A small masked image model, trained from scratch.
Model: 2.46M parameters, 32-pixel images, arch res2net, norm groupnorm, activation relu, depths [2, 3, 3].
Training: adamw at rate 0.0038, 40000 steps, batches of 64.
Data: trained on retinal OCT scans (Kermany 2017), 24607 training examples, 104.0 epochs.
Rows from block 3, named by matrix and row number. Each number is 128 + 24 x the weight over the matrix's rms, rounded and kept within 0 to 255. All counts start at 0.
# c30: last pointwise conv (model.blocks.3.c3.0.weight, 240x240x1x1, standardized in use), inputs 0-239
c30.40 [130 154 143 110 137 135 142 135 155 132 190 132 132 117 173 158 122 121 123 155 111 103  92 147 119 120 115  99 114 112 109 128 115 120 189 144 112 103 146 146 155 113 106  99 123  77 102 119  88 134 106 103 118  92 116  91 125 157 114 144 130 138 133 136 122 119 108 112  94 123 125 114  82  86 106 136 142  94 120 168 121 149 128 119 128 137 124 124 102  82 116 131 122  73 115  98 104 113 110 158 154 144 118 117 115 139 114 119 166  74 148  95 166 151 134 117 148 128  72 108 127 116 104 156 112 114 153 128 143 130 141 140 129 139 115 122 149 105 142 111 132 108 124 132 127 131 138 120  89 118 112 146 177 142 114 153  86 137 103 127 138 118 163 169 147 150 124  87 133 129 139 110  77 121 103 119 111 122 200 121 115 127 143  79 140 152 170 154 114 162 160 131 122 153 161  64  86 147 165 131 177 123  95 132 143  88 129 125 116 145 129  98 123 135  95 108 131 120 140  98 159 120 125 175 142 135 144 151 109 117 138 118 201 173 107  88 149 122 146 161]
c30.41 [ 88 141 110 125 128 115 118 113  94  89 131 110 126 119 115  64 126 137 127 106 140 138 144 100 141 156 139 109 138 143 143 145 126 147 130 112 137 133  99  90 113 131 132 133 172 130 117 126 151 146 113 137 141 176  94 120 156 111 139 131 133 138 122 123 137 125 146 142 102 138 146 153 122 142  86 136 128 135 123  76 139  82 169 128 142 142 155 124 118 179 118  90 153 127 105 142 102 123 148 128 111 149 134 127 178 170 127 129 119 121 125 159 173 124  92 146 173 129 145 162 106 114 131 159  73 126 151  76 165 112 178 127 106 124 151 120 144 144 178 133  94 122 101  89 107 129 113 131 132 150 126 108 115 123 129 108 152 103 125 111  65  70 110 110 106  81  84 137 192 144 154 158 155 124 144 165 214 128 125 169  74 122 190  72 156 104 155  99 120 135 139 158 131 109  80 146 129 139 144 143 134 114 116 111 140 145 125 114 135 112 102  94 144 142  82 107 144 160 117 152 125 138 122 139  73 124 162 119 107 106 128 120 126 116 118 146 129 128 109 136]
c30.42 [105 128 137 174 128 139 135 130 147 156 149 162 166 120 145 119 123 140 114 124  93 100 137 103 110 159  96 121 126  92 125 135 125 117 124  95 108 128 104 117 138 103 114 108 100 109 146 104 127 112 138 130 143 123 129 124 120 125 121 129 162 127 104  88 123 103 107  91 115 124 124 125 115  98 123 149 141  83 150  89 136 117 124 103 133  89 146  94 138  92 103  97  90 149 135 147 109 144 143 123 162 140 122 126 121  86 114  94  89 132 116  96 116 102  86 106 144 107 147 146 123  85 130 125 123 127 147 113 233 148 167 165 106 142 192 108 134 124 117  85  99 130 111 110 125 126 127 119  93  80  85 119 113 113  82 104 119  89 130 108 125 143  99 119  91  59 124 120 135 153 110 126 115 103 140 148  96 113 134 125  82 142 172 109 117 164 160 149 109 149 104 125 110 119 107 113 120 154 115 119 130 142 133 118 151 123 135 104 146  97 107 140 147 115 120 112 110 146 110 107 114 147 104 120  99 162 141  87 136 115 173 102 144 107  95 100 211 120  88 118]
c30.43 [132 127 108 145 155 119 124 131 150 129 111 133 142 144 137 182 116 110 131 126 127 144 151 145 139 109 133 139 170 130 114 146 112 114 140 140 155 164 113 124 181 171 121 168 119 143 182 175 117 127 124 112 115  96 163 150 107 134 101 125 105  98  81 184 171 151 152 131 166 105 161 117 151 160 121 137 126 148 156  74 144 107 117 107 101 157 108 119 137 152 157 102  95 114  93 128  91 139 115 148 121 140 110 129 130 134  85 164 110 153 104  83  94 123 122 118  75 148 145  90 109 119 104 122 145 116 121 107 131 127 128 131 129 160 138 136 130 162 137 107 118 152 118 147 109 117  86 116 107 137 122 144 107  85 146 100 128 120 118 110 143 141 107 103  82 106 166 131 129 104 134  95 152 119 143 174 139 148 102 132 123 155 143 150 142 150 132 134 152 145 100 149 139  97 120 111 158  79 117 140 136 152 159 101 158 197 153  98 146 129 103 132 136 103 135 120  89 130 105 197 165 134 151 151 102  91 130 122 159 125 170 161 124 145 129 108 119  97 127 141]
c30.44 [112  79  57 161 125 110  94 133 123 134 142 153  88  98  91 104 159 123 124 106 126 140 174 104 110 144 126 165 125 128 149 124 140 144 135 112 101 123 120 130 111 169 155 108 116 136  70 120 118 120  98 116 117 127 113 167 120  68  94 111 131 154 154 165 171 162  84 124 124 133 115 113 126 129  84 135 189 128  71 137 114 154 131 118 110 137 131 141  99 171 172 108 148 136 115 143 121 114 152 112 149 131 142 117 132 160 125 132 117 121 112  90 164 130 145 162 134 114 106 122 165  99 102 111  80  97 145 156 141 107 153 135  92 143 161 124 121 144 106 132 159  84 138 123 118 140 156 110 155 160  97 111 147 134 120 106 110 108  86 105 141 182 116 165 147 158 124  89 127 129 157  95 142 143  98 156  87 111 161 152 158 142 114 142 132 138  97 115 147 151 128 113 108 126 121 161 140 181 132 105 108 170  90 100 151 154 162 145 131  98 159 115 159  87 107 159 117 133  89 155 136 124 135 136 114 105 122 154 202 160 123  94 145 128 117 136 155 129 102 126]
c30.45 [103 112 100  88 125  94 120  74 139  67 148  82 154 109 100 136  84  80 114 130  97 134 103 125 140  89  96 162 135 100 148 101 117 143 156 137 152 118 122  98 125 134 142 158 132 126  98 127 136 120 119  95 116 147 102 125 149 151 144 118 109 135 147 141 126 145 141 176 137 118 135 126 142 145 154 130  96 110 119 122  77  98 113 159 128 101 136  96 123 100 102 134  97 129 135 130 126 146 149 100 136 124 125 159 124  99  72 133 152 121 160 144 152 155 155 108 141 154 115 154 136  92 145  91 148 150 141 146 144 113 145 125 131 106 170 140 144 105  59  93 149 126 124 105  95 102 134 132 126 135 167 125 131 125 114 150 114  93 150 128 125 124 129 147 149 118 136 160 133 135 133 118 136 129 122 124 106 125 156  77 155 105 159  68 139 141 139 145  78 137 126 126  79 112 152 130 159 122  93 172 104 120 144 160 161  84 148 118 128 156 117 149 157 145  89 148  97 123  76 159 101 127 130 109 108 122 139 186  87 155 137 130 132 151 155  83 138 107  94 142]
c30.46 [122 131 134 126 145 130 132 144 102 140 128 132 115 115 136 149 116 132 107 108 141 138  93 158 136 124 137 125 159 142 106 108 122 125 126 144 131 106 112 114 116 102 122 146 110 160 114 110 116 109 112 112 118  80 135 109 103 103  77 117 145 138 113 167 149 145  72 141 144  87 124 148 142 129  72 160 131 128 111 128 113  94 103 120 130 113 130 151 145  95 143 139 191 100 118 128 157 130 127 151 166 137  97 173 103 103 128 174 111 136 110 127 140 129 128 202 181 119 121 136 117 111  82 106  82 125 143 129 136 121 118 151 161 134 167 120 107 141 152 109 130 173  87  93 142 147 139 171 135 198 118 133 101 116 130  86 144 139 130  94 118 107 114 118 133  96 134 142 118 151 172 107 158 150 146 200 136 141 144 151 151 133 132  94 108 102 113 181 120 139  89 146 108  76 103 128 124 136 121  99 106 111 124 126 128 125 179 146 140 125 176 146 144 167 102 149 138 114 139 125 141 118  93 120 114  81 146 144  67 139 115 114 121 106 131 110 142 137 146 151]
c30.47 [ 90 136 136 161 113 144 137 126 167 136 131 150 200  96 133 140 144 126 109 112 118 129 150 155 112 148 112 111 155 120  93 181 109 115 164 129 134 112 150 143 160 153  60 204 127 131 114 112 101 115 156 114 137  98 147 118 114 138 124  63 101 116 139 130 130 147 106 146 117 130 139 161 165 155 139 118  63 109 153  94 121 135  63 118 114 134 109 138 135 106 122  98 138 113 152 151 125 137  91 117 110  82 150 145 138 119 116 173 104 125 122 126 114 130 153 130  55 138  86 108 122 105 206 173 158 137 144 118 151  80 155  93 123 130 118 148 135 100 105 146 113 116 120 113 121 119 120  99 107 128 124  82 115 103  73 119 159 128 100 141 115 154 130 157 110  69 136 140 104 110 145 134 179 150 137  92 134 141 126 102 121 128 138 125 141 136 102 113 133 157 121 138 131 132 120 139 124 101 112 145 123 122 113 128 143 165 127 137 105 174 161  79 109 139 140 136 130 161 101 133 136 118 150 101  95 123 149 147 130 127 108 175 118 105 118 150 131 114 100 110]
c30.48 [120 138 151 114 105 137 134 127 169 124 111 134 106 148 130 125 171 134 135 185 164 108  81 119 121 118 160 151 139 165 115 125 146 145 145 190  74 105 120 125 129 145 105 120 146 124 121 115 118 155 106 118  89  99 110 110 117  86  58 105 125 116 116 157 143 118 118 163 123 122 148 114 153 144  89  78 131 105 112 107  70 111  92 108 118 108 141 120 128 127 134 127 153 107 116  88 150 164 165 134 109  97 138 108  78 100  96 108 137 143 123 157 160 133 140 132 139 148 120 141 101 133 122  89 110 111  84 145  96 106 123 137 138 140 144 119 139 160 161 135 158 147 144 136 136 119 151 136 161 135 125  85 115 112 108 114 130 137 158 152 122 120 132 143 144 131 165 140 133 131 102 109 106 148 108 105 160 125 152 149 141 126 122  72 176 113 115 170 131 158 116 151 163  87 130 138 145 121 134 137 118 121 154 137 121  86 122 165  70 121 145 138 148 190  77 167 168 151  94 133 103 117  86 163 119 169 134 167 116 169 147  93 121 124 182  87  89  97 117 158]
c30.49 [131 170 162 112 134 133 111 126  78 124 137 107  94 136 140 137 104 136 125 155 154 142 119 127 157 127 152 123 132 159 123 139 125 133 113 139 137  91 132 133 125 136 106 141 128 110 149  98 131 104 150 131 114  69 134 155 102 151 132 111 119  95 125 144 149 151 140 156 104 129 133  99 156 198 133 176  72  82 134 127 106 137 144 133 123 147 128 114 120 122 120 106 150 132 112 138 130 149 113 167 124 126 115 141 142  93  93 161 126  76 154 158 123 179 199  92  93 150  84 109 137 135 147 134 132 141 150 124 154 108 149 127  88 115 117 156 141 161 152  94 129 132  71  66 139 115 124  98 114 139 147 113 117 129 125 105 111 139 101 114 123 113 126 130 147  93 149 117 102 138 183 142 154 175 141 128 113 134  95 124 122 166 128 139 104 170 137 136 166 136 156 147 136  87 172 117 111 139 156 113 141  92  89  95 177 100 121 126 128 109  95 134  87 151 151 126 136  81 137 110  83 128  96  78 128 139  84 141  76 167 109 153 168 103 131 122 161 118 116 131]
c30.50 [ 81 137 117 124 145 141  86 129 102 136  99 116  68 115 107  86 136 155 121 170 149 126 122 123 141 131 153 111 160 151  87 113 128 134 101 160  61 106 108 101 103 130 110 119 138 106  90  95 101 130 154 127  61 116 127 134 107  76  56 130 136 115 126 137 148 130 143 132 130 146 130 106 135 151 133  83 103 142 132  86 121 111 120 122 118 140 125 137 110  95 117 121 125 134 116  99 142 134 156 115 139 116  76  92 144 107 118 120 132 170 163 120 101 170 136  79 135 115  93 142 128 146  57 106 111 145 105 125 158  83 151 196 108 165 168 103 139 134 141 120 123 115 131 137 158 103 133 135 102  87 114 144 144 117 132  87 126 121 105 136 174  99 157 115 173 133 125 142 130 148 124  78 111 142 126 131 159  77 144 165 144 154 153  92 142 132 120 142 150 123  80 131 156 100 137 130 147 159 143 126 132 140 160 147  97  91 145 159 124 156 148 154 133 152 129 163 146 149 163 128 150 110 112 149 120 120 165 137  73 123 160 160 143 135 153 134 153 151 148 132]
c30.51 [ 89 175 140 120 137 140 161 135 116 130 147 117 138 119 138 122  92 144 118 121  96 109 147 127  96 131 107  90 124  93 125 100 116  97 123  73  98 102 143 101 101 121 130 116 114  75 115  99  81 109 163 145 116  84 114 145  91 101 127 146 128 103 122 150 132 149 102 156 125 164 149 109 146 110 118 145 117 134 125 129 138 130  97 114 135 148 122 153 137 128 101 110 149 120 151 142 120 138 109  94 153 114 170 156 130 130 140 140 109 106 119  88 149 161 130 135 127 110  69 121 120 120 149 120 123  85 103 123 135 134 135 133 128  70 132  95  84 116 129 155  99 102 138 165 123 137 117 123 100 147 105 127 107 133  97 104 135 114 102  97 113 128 145 111 131  99 105  88 115 117 137 108 117 104 137 155 135 124 142 122 154 134 187  98 105 175 162 131 124 130 148 105 123 100 126 111 104 183 173 113 111 138 157 139 142 112 155 112 156 139  69 127 147 163 103 117 140 133 170 102 104 160  56 115 125 130 167 174 135 169 120 146 152 132 111 127 218 140 130  85]
c30.52 [ 92 121 149 131 118 173 169 108 156 114 170 123 179 117 176 149 154  98 116 117 143 138 142 155 140 156 139  99 159 141 143 146 130 121 145 121 147 155 153 114 150 146 117 155 123 141 124 167 145 144 144 140 173 133 157 111 138 151 160  84 141 129 121 108 116 147 135 142 157 108 120 110 130 162 131  90 146  92 127 133 148 159 122 138 134 127 105 116 126  96  94 124 172 109 139 133 176 117 110 125 127  82 100 126 132 139 142 145 190  83 108 131 122 112 101 142 141 109  74  99 148 111 100 134 147 116 113 175 133 122 112  98 126  75 133 128 141 134 116 113 118 122 164 160  97 111 145 130 131 141 142  82 171 156 104 138 136 120 113 147  87 100 105 113  99 182 135 174  86 125 146  97  70 146 119 104 148 155 153  73 117 114 148  98  91 167 121 101 127 125 121 157 103 183 139 143 107 134 136 135  74 146 111 149 133  94 127 133 104 180 135 105 101 140 131 133 146 129 104 117 126 148 107  77 110 145 110 158  96 143 136 126  71 152 145 141 134 151 132 124]
c30.53 [122 128 145 134 151 107 130 113 100 102 129 116 149  83 128 150 117 130 112 122  68 107 151 159  82 155  73  84 101  67 156 115 131 124  90  96 144 123 118  78 163 151 172 173 143 127 147 131 157 142 112 127 153 153 136 120 152 151 143 152 142  92 162 123  95 157  61 102  97 122 146 126 135 102  58 158 112  89 179 107 151 143 125 152 134 164 113 155 139  93 127 111 122 143 150 129 120  65  86 137 146 123 171 152 109 114 175 131 138  94 123 134 105 144 161 102 146 129 114 155 152  96 182 107 118  68  73 117 119  75  96 116 160 115 102 102 126  99 170 132 105 129 154 117 143  91 120 138 119 138  90 150 101 157 102 160 130 133 134 115 155 146 145  97  87 131 162 114 157 117 153  70 140  81 184 134 123  91 119 128 140 125 133 125 136 139  86 140 122  88 138 110 146 104 116  70 149 174 136 131 120 160 107  92 131 169 119 130 170  89  96  70 110 153 137  83 120 101 119 124 117 128 141 109 130 124 162 159 118 124 115 152 164 138 119 122 142 119 134 107]
c30.54 [143 149 144 127 107 128 136 146 120 127 148 125 110 119 164 110 104 132 115 124 119 110 107 113 108  84 110 125 106 121  98 164  89 122 177 137 165 116 159 125 120 131 104 122 118 124 134 133 155  99 118 106  85 120 113 119 134 140 176 164 156 170 125 159  99 139 169 116 120 168 133  97 165 105 111 123  80  99 159 128 133 134 150  91 113 130 124 126  82 129 105 114 109 125 125 121 127 110 113 124 142 135 142 154 139 147 109 136 128 106  74 101 167 151 108  80 110 155  94 136 107 111 149 109 118 138 147  88 153 111 163 116 103 138 166 124 141  75 115 111  98  92 134 104 139 147 166 151 137 153 136 161 144 137 131 127 128 151 100  74 166 103 136 151 116 149  94 139 124 122 147 159 138 118 119 148 135  80 118 112 119 130 172  92 147 161 167 178 134 131 127  77 162 137 105 157  93 119 158 124 129 129 156  97 157 132 140  70 150 116 104 173 110 181 121 106 139 125 175 155 120 174  78 101 111 180 119 127  99 144  99 134 175 102 141 111 156 112 129 121]
c30.55 [ 61 177 155 149 156 149 136 178 109 164 128 145 137  78 154 149 107 162 123  86 104  95  83 105 113 147 109 123 110 102 170  85 136 109  81  90 107  99 113 109  87  95 170 121 135 101  65 114 110 120 123 159 113 128 126 128  99 111  99 182 137  93 131 136 128 141 107 123 106 136 156 126 108  97 103 113 101 110 125 142 110 102 117 115 118 140 127 136 140 109 112 110 115 123 134 113 126  89 109 132 161 118 116 122 133 122 115 112 121  98 114 134 121 141 143  76 125 115  73 130 140 121 106  99 115 116 129 125 170 132 145 143 136 120 165 120 120 117 153 107 139 160 118 109 119 145  97 120  73 109 117 150  92 107  79 124 110 121 118 118 119 141 140  97 138 110 101 121 109 102 127 115 122  85 144 154 100 147 135 147 131 151 170 118 109 165 171 155 130 111 145 113 130 127 116 140 155 160 146 106 142 113 122 125 118 100 129 130 162 105  91 164 132 163 132 113 118 143 149  85 101 141 120 134 116 146 134 142 132 146 155 144 154  93 118  66 206 150 101 140]
c30.56 [120 140 131 114 113 107 175 155 181 151 147 133 192 115 134 113  76 155 140 130 118 122 105 155 144 140 118 113 148 116 149 137 113 132 167 113 131 121 154 113 132 128 149 155 105 109 118 123 108 125 143 139 145 131 131 138 121 128 132 161 142  92  99 122 126 116 173 114 115 170 157  87 105  90 123 119 114 113 128 124 136  74 115  71 154 108 157 123 118  98 147 132 130 123 118 135 105 137 168  98 135 138 159 110 138 121 113  86 121 112 126 125 166 148  82 119 120 104 160 159 130 121 130 125 121 131 120 123 114 113 156 153 101 107 126 109 150  56 134 159 129 140 158 161  90 111 120 148 147  97 136 128 157 135 101 115 141 122 104 120 117  88 104 152 160 107 122 107  86 126  95 117  97 147 140 115  93  70  85 139 109  78 140 107 154 160 115 159 130 133 133  77 155  88 131 148  92 152 156 129 105 112 132  71 136  97 122 101 170 114 126 115 137 156  86 113 128 118 130 124 133 186  99 145  96 134 152 152 130 137 120 136 171 199 167 146 162 107 130 106]
c30.57 [152 179 174 112 168 175 119 138 113 130 105 115 114 147 153 145 135 138 139 144 144 149 132 127 131 121 135 117 132 144 123 123 161 156  94 151 121 133 172 122 113  92 138  96 131 105 137 141 127 144 136 157 144 114 137 135 151 178 152 149 129 126 106 124 105 125 129 126  99 120 135 118  80 130 109  88 127  96 163 117 151 116 112 128 132 146  97 118 140 110 177 133 115 134 140 129 109  92 116 117 135 127  90  85 125 154 170 108 121 130 147 130  71 119 147  99 166 113 146 137 148 175 115 144 177 111 166 116 111 137  95 136 138 102 106 155 135 115 128 139 123 131 117 119 178 184 150 131 127 170 135 119  90 151 137 172 102 186 151 100 109 145 143 167  60 139 101 134 126  78 120 176 129  94 121 117 106 167 125 112 135 128 141 120 121 111 199 112 147 115 110 110 121 128 145 128 118 106 133 103 180 142 135 143 121 145 130 101 118  77 114 107 123 124 110  94 124 119  88 126 137 127 133 133 131 107 140 138 188 150 120  90 142 137 135 111 131 101  74 121]
c30.58 [154 151 136 152 162 156 100 118  94 124  82 130  82 154 132 111 135  79 123  94 161 119 150  96 125 140 156 126 147 162  71 142 122 166 111 160 138 192 150 161 122 137  45  86 142 151 163 197 118 147  89  59 138 109  95 180 164 133  58  85 187 104 113 112 115  90  99 129 104 128 118  95 132 141 144 131 113 132 161 104 137 124 101 125 141 124 145 106  95 112 102 100 153 138 128 126 135 107 134 129 121 106  62 120 133 101 151 113 105 102 143  77 103 160 157  55 172 130 102 135 156 103  75 124 122 150  97 109 146  93 143 173 110  93 164 115 107 110 151 136 118 123 156 123 131 107 132 158  99 105 109 138 123 115 144 140 151 130 117 100 158 104 140 138 149 115 151 147 139  91 110  89  91 130 129 146 151 127 113 123 109 149 154 105 123 154 130 136 142 130 123 128 133 137 135 143 122 129 143 142 147 159 154 138 124 108 141 105 149 118 157 138 111 154 129 161 128 139 140 167 127 132 123 130 147 126 146 154  93 125 167 146 150 128 153 133 153 106 135 163]
c30.59 [142 122 138 112 144 122 146  96 126 104 128 116 131 147 155 116 141  72  97 123 145 130 141 152 153  87 147 166 173 150 158 161 145 164  70 182 138 127 123  88 145 170 152 186 177 154 128 151 141 123 117 116 162 110 131 166 141 160 152 106 143 126 129 136 167 132 114 144  92 142 162 126 130 132 136 127  92  95 110 135 130 139 109 141 125 154 124 144 131 172 172 121  90 107 102 101 115 139  89 167  99 155  94 135  91 154 133 176 124 125 140 114 138 165 190 111 145 110 149  95 120 117  82 120 119 115 135 105 130 104 100 125 117 112 135 123  55 167 115 112 122 134 135 114 117 128 117 163 119 105 107 115 137 167 145 114 158 135 113 113  92  98 140 143 138 148 158 164  99  88 149  78 186 164  94 145 111 109 131 136 125 134 152 131  95 147 141 153 119 107 105 120 106 169 136 109 130 150 125 132 120 122 120 110 151 179 150 111 136 154 142 140 100 150 128  97 127 127  92 185 122 100 111  86 149 133  91 114 135 152 157 133  52 101 136 112 127 163  88 149]
c30.60 [131 165 174 135 151 154 123 136 133 136 156 140  93 160 166 128 177 135 129 138 162 145 126 116 132 119 155 141 132 160  62 147 109 101 160 157 117  84 104 135 117 103  85 111 111  89  85  83 130 107 132  88  87 103 132  64  83 112  84 114 120 118 144 122 147 136 113 124  88 177 136 130 114 146 167  95 130  97 100 167 105 140 136 139 142 129 152 125 107 144 156 119 147 120 151 138 132 144 151 119 127 114 132 112  67 147 103 141 149 148 158 125 121 142 122 119 143 131 112 128 154 144 130 146 135 121 113 164 101 118 138 128 123 156 122 114 169 172 161 153 139 138 132 156 103 142 128 132 117  87 116 106 140 124  98  66 127 110 102 130 122  98 103 110 142 153 129 133 131 168 133  63 142 128 103 117 159 115 146 206 128 123 153 137 131 175  92 129 115 119 115 105 135 107 163 182 135 116 107 131 162 144 150 115 138 128 143 171 120 140 153 127  88 145 130 170 142 132 106 132 135 144 118 153  85 151 136 101 101 133 130  83 133 135 133  99 120 161 141 149]
c30.61 [136 101 117 141 109 126 130 136 140 152 122 156 114 149 131 135 149  98 149 128 152 144 138  99 146 112 146 117 127 153 156 170 155 159 129 159 146 143 124 121 146 149 151 127 144 153 140 138 144 141 124 147 157 150 138 118 144 145 145 126 124 126 113 122 140 156 155 126 130  84 122 159 143 140 110 110 161 149 101 132 105 103 116 102 109 122 102 136 145 102 115 112 143  82 132 101 147 133 135 134 156 134 116 132 144 101  96 136 128 143 109 139 159 140 113 128 147 114 144 139 135 163 128 126 122 138 158 111 152 117 154 145 111 129 139  87  98  98 105 125  78 165 110 117  72  85 147 108  93 102 117  95 129 154 171 114 102 125 166 117 190 121 119 155 102 128 190 143 153 130  95 144  88 129 119 135 123 161 125 147 137 140 101 177 160 129 125 112 165 126 138 183  88 117 104  89 188  96 101  96 110 156 119 109 117 121  69 131 133 155  87 138 143 133 158 158 125 153  97 109 146 140 132 116 136 127 120 126 166  76 161 179 101 112  94 150 140 118 181 132]
c30.62 [133 157 164 130 169 152 111 139 150 118 110 129 144 139 155 139 161 107 139 110 151 131 123 102 154 125 149 108 155 151 151 150 139 149 122 123 121  99 119 143 132 124 132 144 136 137 111 109 100 133 146 118 165 116 134 130 140 163 144 136  58 138 140 174 146 122 101 142 117 132 123 125 131 166 111 114 113 111  60 160  94 135 141 128 103 140 162 142 137 157 147 126 104 106 128 124 103 113 139 100  97 124 141 101  96 147 126 153 120 150 137 103 109 129 110 148  87 127 149  88 128 142  99 116  63 124 109 133  80 117  97 104 145 122 125 125 129 132 110 115 137 138 163 124 104 102 126 114  91 132 182  83 150 131 140  82 145  85 162 129 149 127 125 133 141 112 154 140 127 122 163 103 138 146 115 142 146 140 132 165 157 116 161 127 157 200 107 112  52 149  94 102 126  85  94 137 128 122  55 139 122 112 190 166 139 133 150 102 102 180 123 131  94 138 147 127 136 149 112 146 147 119 131 152 101 121 113 168 151 131 139  95 111 120 124  84 125 103 136 109]
c30.63 [120 120 128 134  88 139 132 144 127 159 143 151  93 121 140 101 102 123  99 123 151 151 113 113 128 131 142 137 120 152 118 105 113 117 137 140 122 114 155 138 107 116 124 130 122 110 131 147 109 121 120 109 130 121 134 103 127 159 136 127  81 143 152 155 118 134 144 109 112 147 132 128 115 168 101 113 121  99 111 170 128 118 117 144  98 136 116 150 126 115 156 124 159 132 128 100 138 148 155 122 162 134 135 112 156 130 101 143 140 128  92 171 151 156 159 149 126 125 133 148 130 136 112 111 103 109  87 116 105 110 148 139  86 144  97 148 102 189 189 137 142 148 108 141 137 118 174 153 139 131 179 122 122  98 142 142 150 113 146 183 121 152 104 118  95 136 155 123 181 119 127 171 140 139 119  83 180 144 121 174 155 128 128 111 141  91 116 129  67 221 124 141 103 113 141 134 146 120 100 129  93  94 173 172  95 121 125 134  81 175 185 109  99 145 117 149 150 144 107 127 168 113 140 149  79 113 171 134 131 152 146 147 128 115 168  78 154 109  89 132]
c30.64 [115 157 144 127 165 142 116 130  97 100 144 115 133  97 135 144 190 160 148 134 131 136 149 125 103 149 133 147 116 126 150 100 168 151 106 111 146 156 134 151 121 106 157  71 152 134 138 156 158 164 144 175 146 166 123 151 175 123 171 146  85 124 147  75  77 128 130 104 110 123 104 101 105 139 108 137 178 101 162  97 105 145 164 132 115 106 143 149 141  83 102 115 131 138 125 118 137  95 138 110 118 133 109 138 164 141 105 127 157 112 111 156 127 104 180 106 125 112  98 121 147 136 156 161 140 166 163 127 140  82 140 133 102 125 126  78 177 101 137 116  98 125 135  83 147 108 145  63 145 124 113 113 129 160  99  99 104 133 132 117 115 115 132  96 144 132 122 126  75  90  81 185 152 144 153  88 115  80 148  71 151 127 118 163 118 122  91  90 160 136 107  69 152 144 155 127 149 132 154  74 119 139  75 112  83 134 107 130 139 152 108 103 147  95 132 132 152 107 112 133 107 110 168 134 116  84 102 126 133 130 155 143 153 142 124 161 102 154 108 124]
c30.65 [129 153 127 145 169 126 137 107 120  90 111 125 135 117 113 169 127 128 127  89 105 118 114 110 106 115 107 138 103 101 127 125 115 104 118 109 154 140 141 153 160 115 144 117 134 163 120 133 145 137 115 112  97 155 148 142 153 125 137 153 149 126 119 144 101 130 114 104 117 159 122 132 111 124 132 172 115 140 128  80 124 119 135 132 126 152 141 146 100 174  92  98  77 136 132 115 110  92 123 130 116  91 103 113 125 149 109 112 105 153 116 130 106 108 112 103 145 141 120 121  99 106 106  69 127 140 109 116 153 124 105 131 161  76 127 140 108 148 113 143 140 128 105 141 107 137 106 118 103 179 177 110  83 110 126 133 113 127 146 160  92 116 122  84 108 161  65  97 142 148 152 126 140 120 153 209 105 159 148 129 107 114 151  72 149 147 134 144 103 104 111  88 168 143 120 162 106 154 108 124 112 124 119 127 136 143 147  93 156  94 192 106 129 138 132 118  83 176 163  75 127 135 161 131 119 140 132 128 133 138 146  80 131 189 125 182 151 173 104  82]
c30.66 [ 95 137 121 129 149 123  97 128  90 106  80 117 144  86  97 112 134 110 117 108 125 132 134 123 123  95 124  98 130 121 120 116 134 127  99  99 144 161 112 132 109 112 123 101 152 151 106 131 138 140 137 141 109 162 150 119 155 136 120 155 127 136 125 141 131 135 129 133 163 115  99 168 111 158 142 148 148 104 167 148  85 121 145 148 106 120 137 157 132  98  84 121 163 138 103  93 134 109 156 125 156 123 120 109 128 129  84 115 121 130 117 160 134 137 116 134 119 148 110  85 120  97 141 157 104 140 156 101 169 117 163 122 131 124 158  91 145 130 101 117 149 141 116  78 134 141 167 167 140 124 145 131 132 101 122 108 159 125 102 136 107 126 110 137  68 163 164 105 142 158 145 183 152 160 134 147 152 105 146  98 134 106 159 102 147 151 109 137 140 196  97 116 180 174  86 136 174 116 142 156 127 141 139 106 106  96 124 114 147 153 137 112  61 107 166 112 115 123 140 145 183 179 125 161 116 154 142  91  98  85  89  98 130 143 103 130 134 137 163 121]
c30.67 [ 89 114  91 156  96 136 114 131 130 144 105 147 162 120 110 125 120 148 127 109 148 155 171 147 139 125 145 147 153 149 138 141 127 114 153 106 134 191 132 111 158 153 136 149 139 130 164 148 111 117 150 139 112 124 145 133 134 117 146 121 117 140 179 141 115 175 135  81  93 134 113 171  93 169 133 162 110 138 119 173 142 143 143 132 138 123 137 169 143 137 161 129 123 134 128 118 144 143 208 114 133 107 142 154 169 151  98 153 129 139  89 151 151 157 153 164 118 142 105 146 129  94 143 165  88 102 126 137 138  99 157 130 117 152 117 112 151 174 150 111 156 125 133 125 109 143 129 156 139 157 178 152 149  83 121  99 156  89 138 199 119 131 110  94  89 128 151 139 136 151 114 177 126 151 140 129 181  99 154 171 123  95 101 122 106  81 126 125  87 135 127  95 101 103 167 175 131 100 139 106 134 111  94 122 118 117 134 163 125 117 166 150 124 125 116 149 149  86 144 116 148 114 162  95  92  90 133  96 109 169 134  90 113 124 121 140 112 116 141 128]
c30.68 [149 131 121 129 120 128 115 136 105 131 122 130 116 114 129 121 127  82  99  97 134 132 110 118 156 121 139 150 149 133 126 132 108 116 136 142 151 123 139 149 129 151 128 133 141 140 121 124 161 129 128  96 127 138 129 149 121 142 114 110  96 144 125 174 136 121 125 162 145 103 139 147 168 176 112 137 112  84 103 132  88 108  96 193 124 150 135 153 104 107 119 118 145 118 148 130 135 134 151 121 154  64 136 140  74  99 103 162 131 161 123  86  94 140 116 139 124 146 107 115 103  99 133 127 142 120 103 117 112 113 146 119 133 100 126 151 135 174 134 109 162 131 106 119 114 124  75 120 116 157 181 140 115  93 116  92 135  80 141 135 122 133  99 123 111 149 122 125  71  80 174 100 118 140 155 118 124 150 131 125 183 132 167 121 130 151 103 119  82 177  96 142  71 147 109 130 148 112 103 128 122 144 167 201 128 125 191 101 118 176 131 137 118 117 141 150 137 138 122  96 126 104 117 140 114 146 119 171 108 158 107  97 136 118 109 102 160 126  96 112]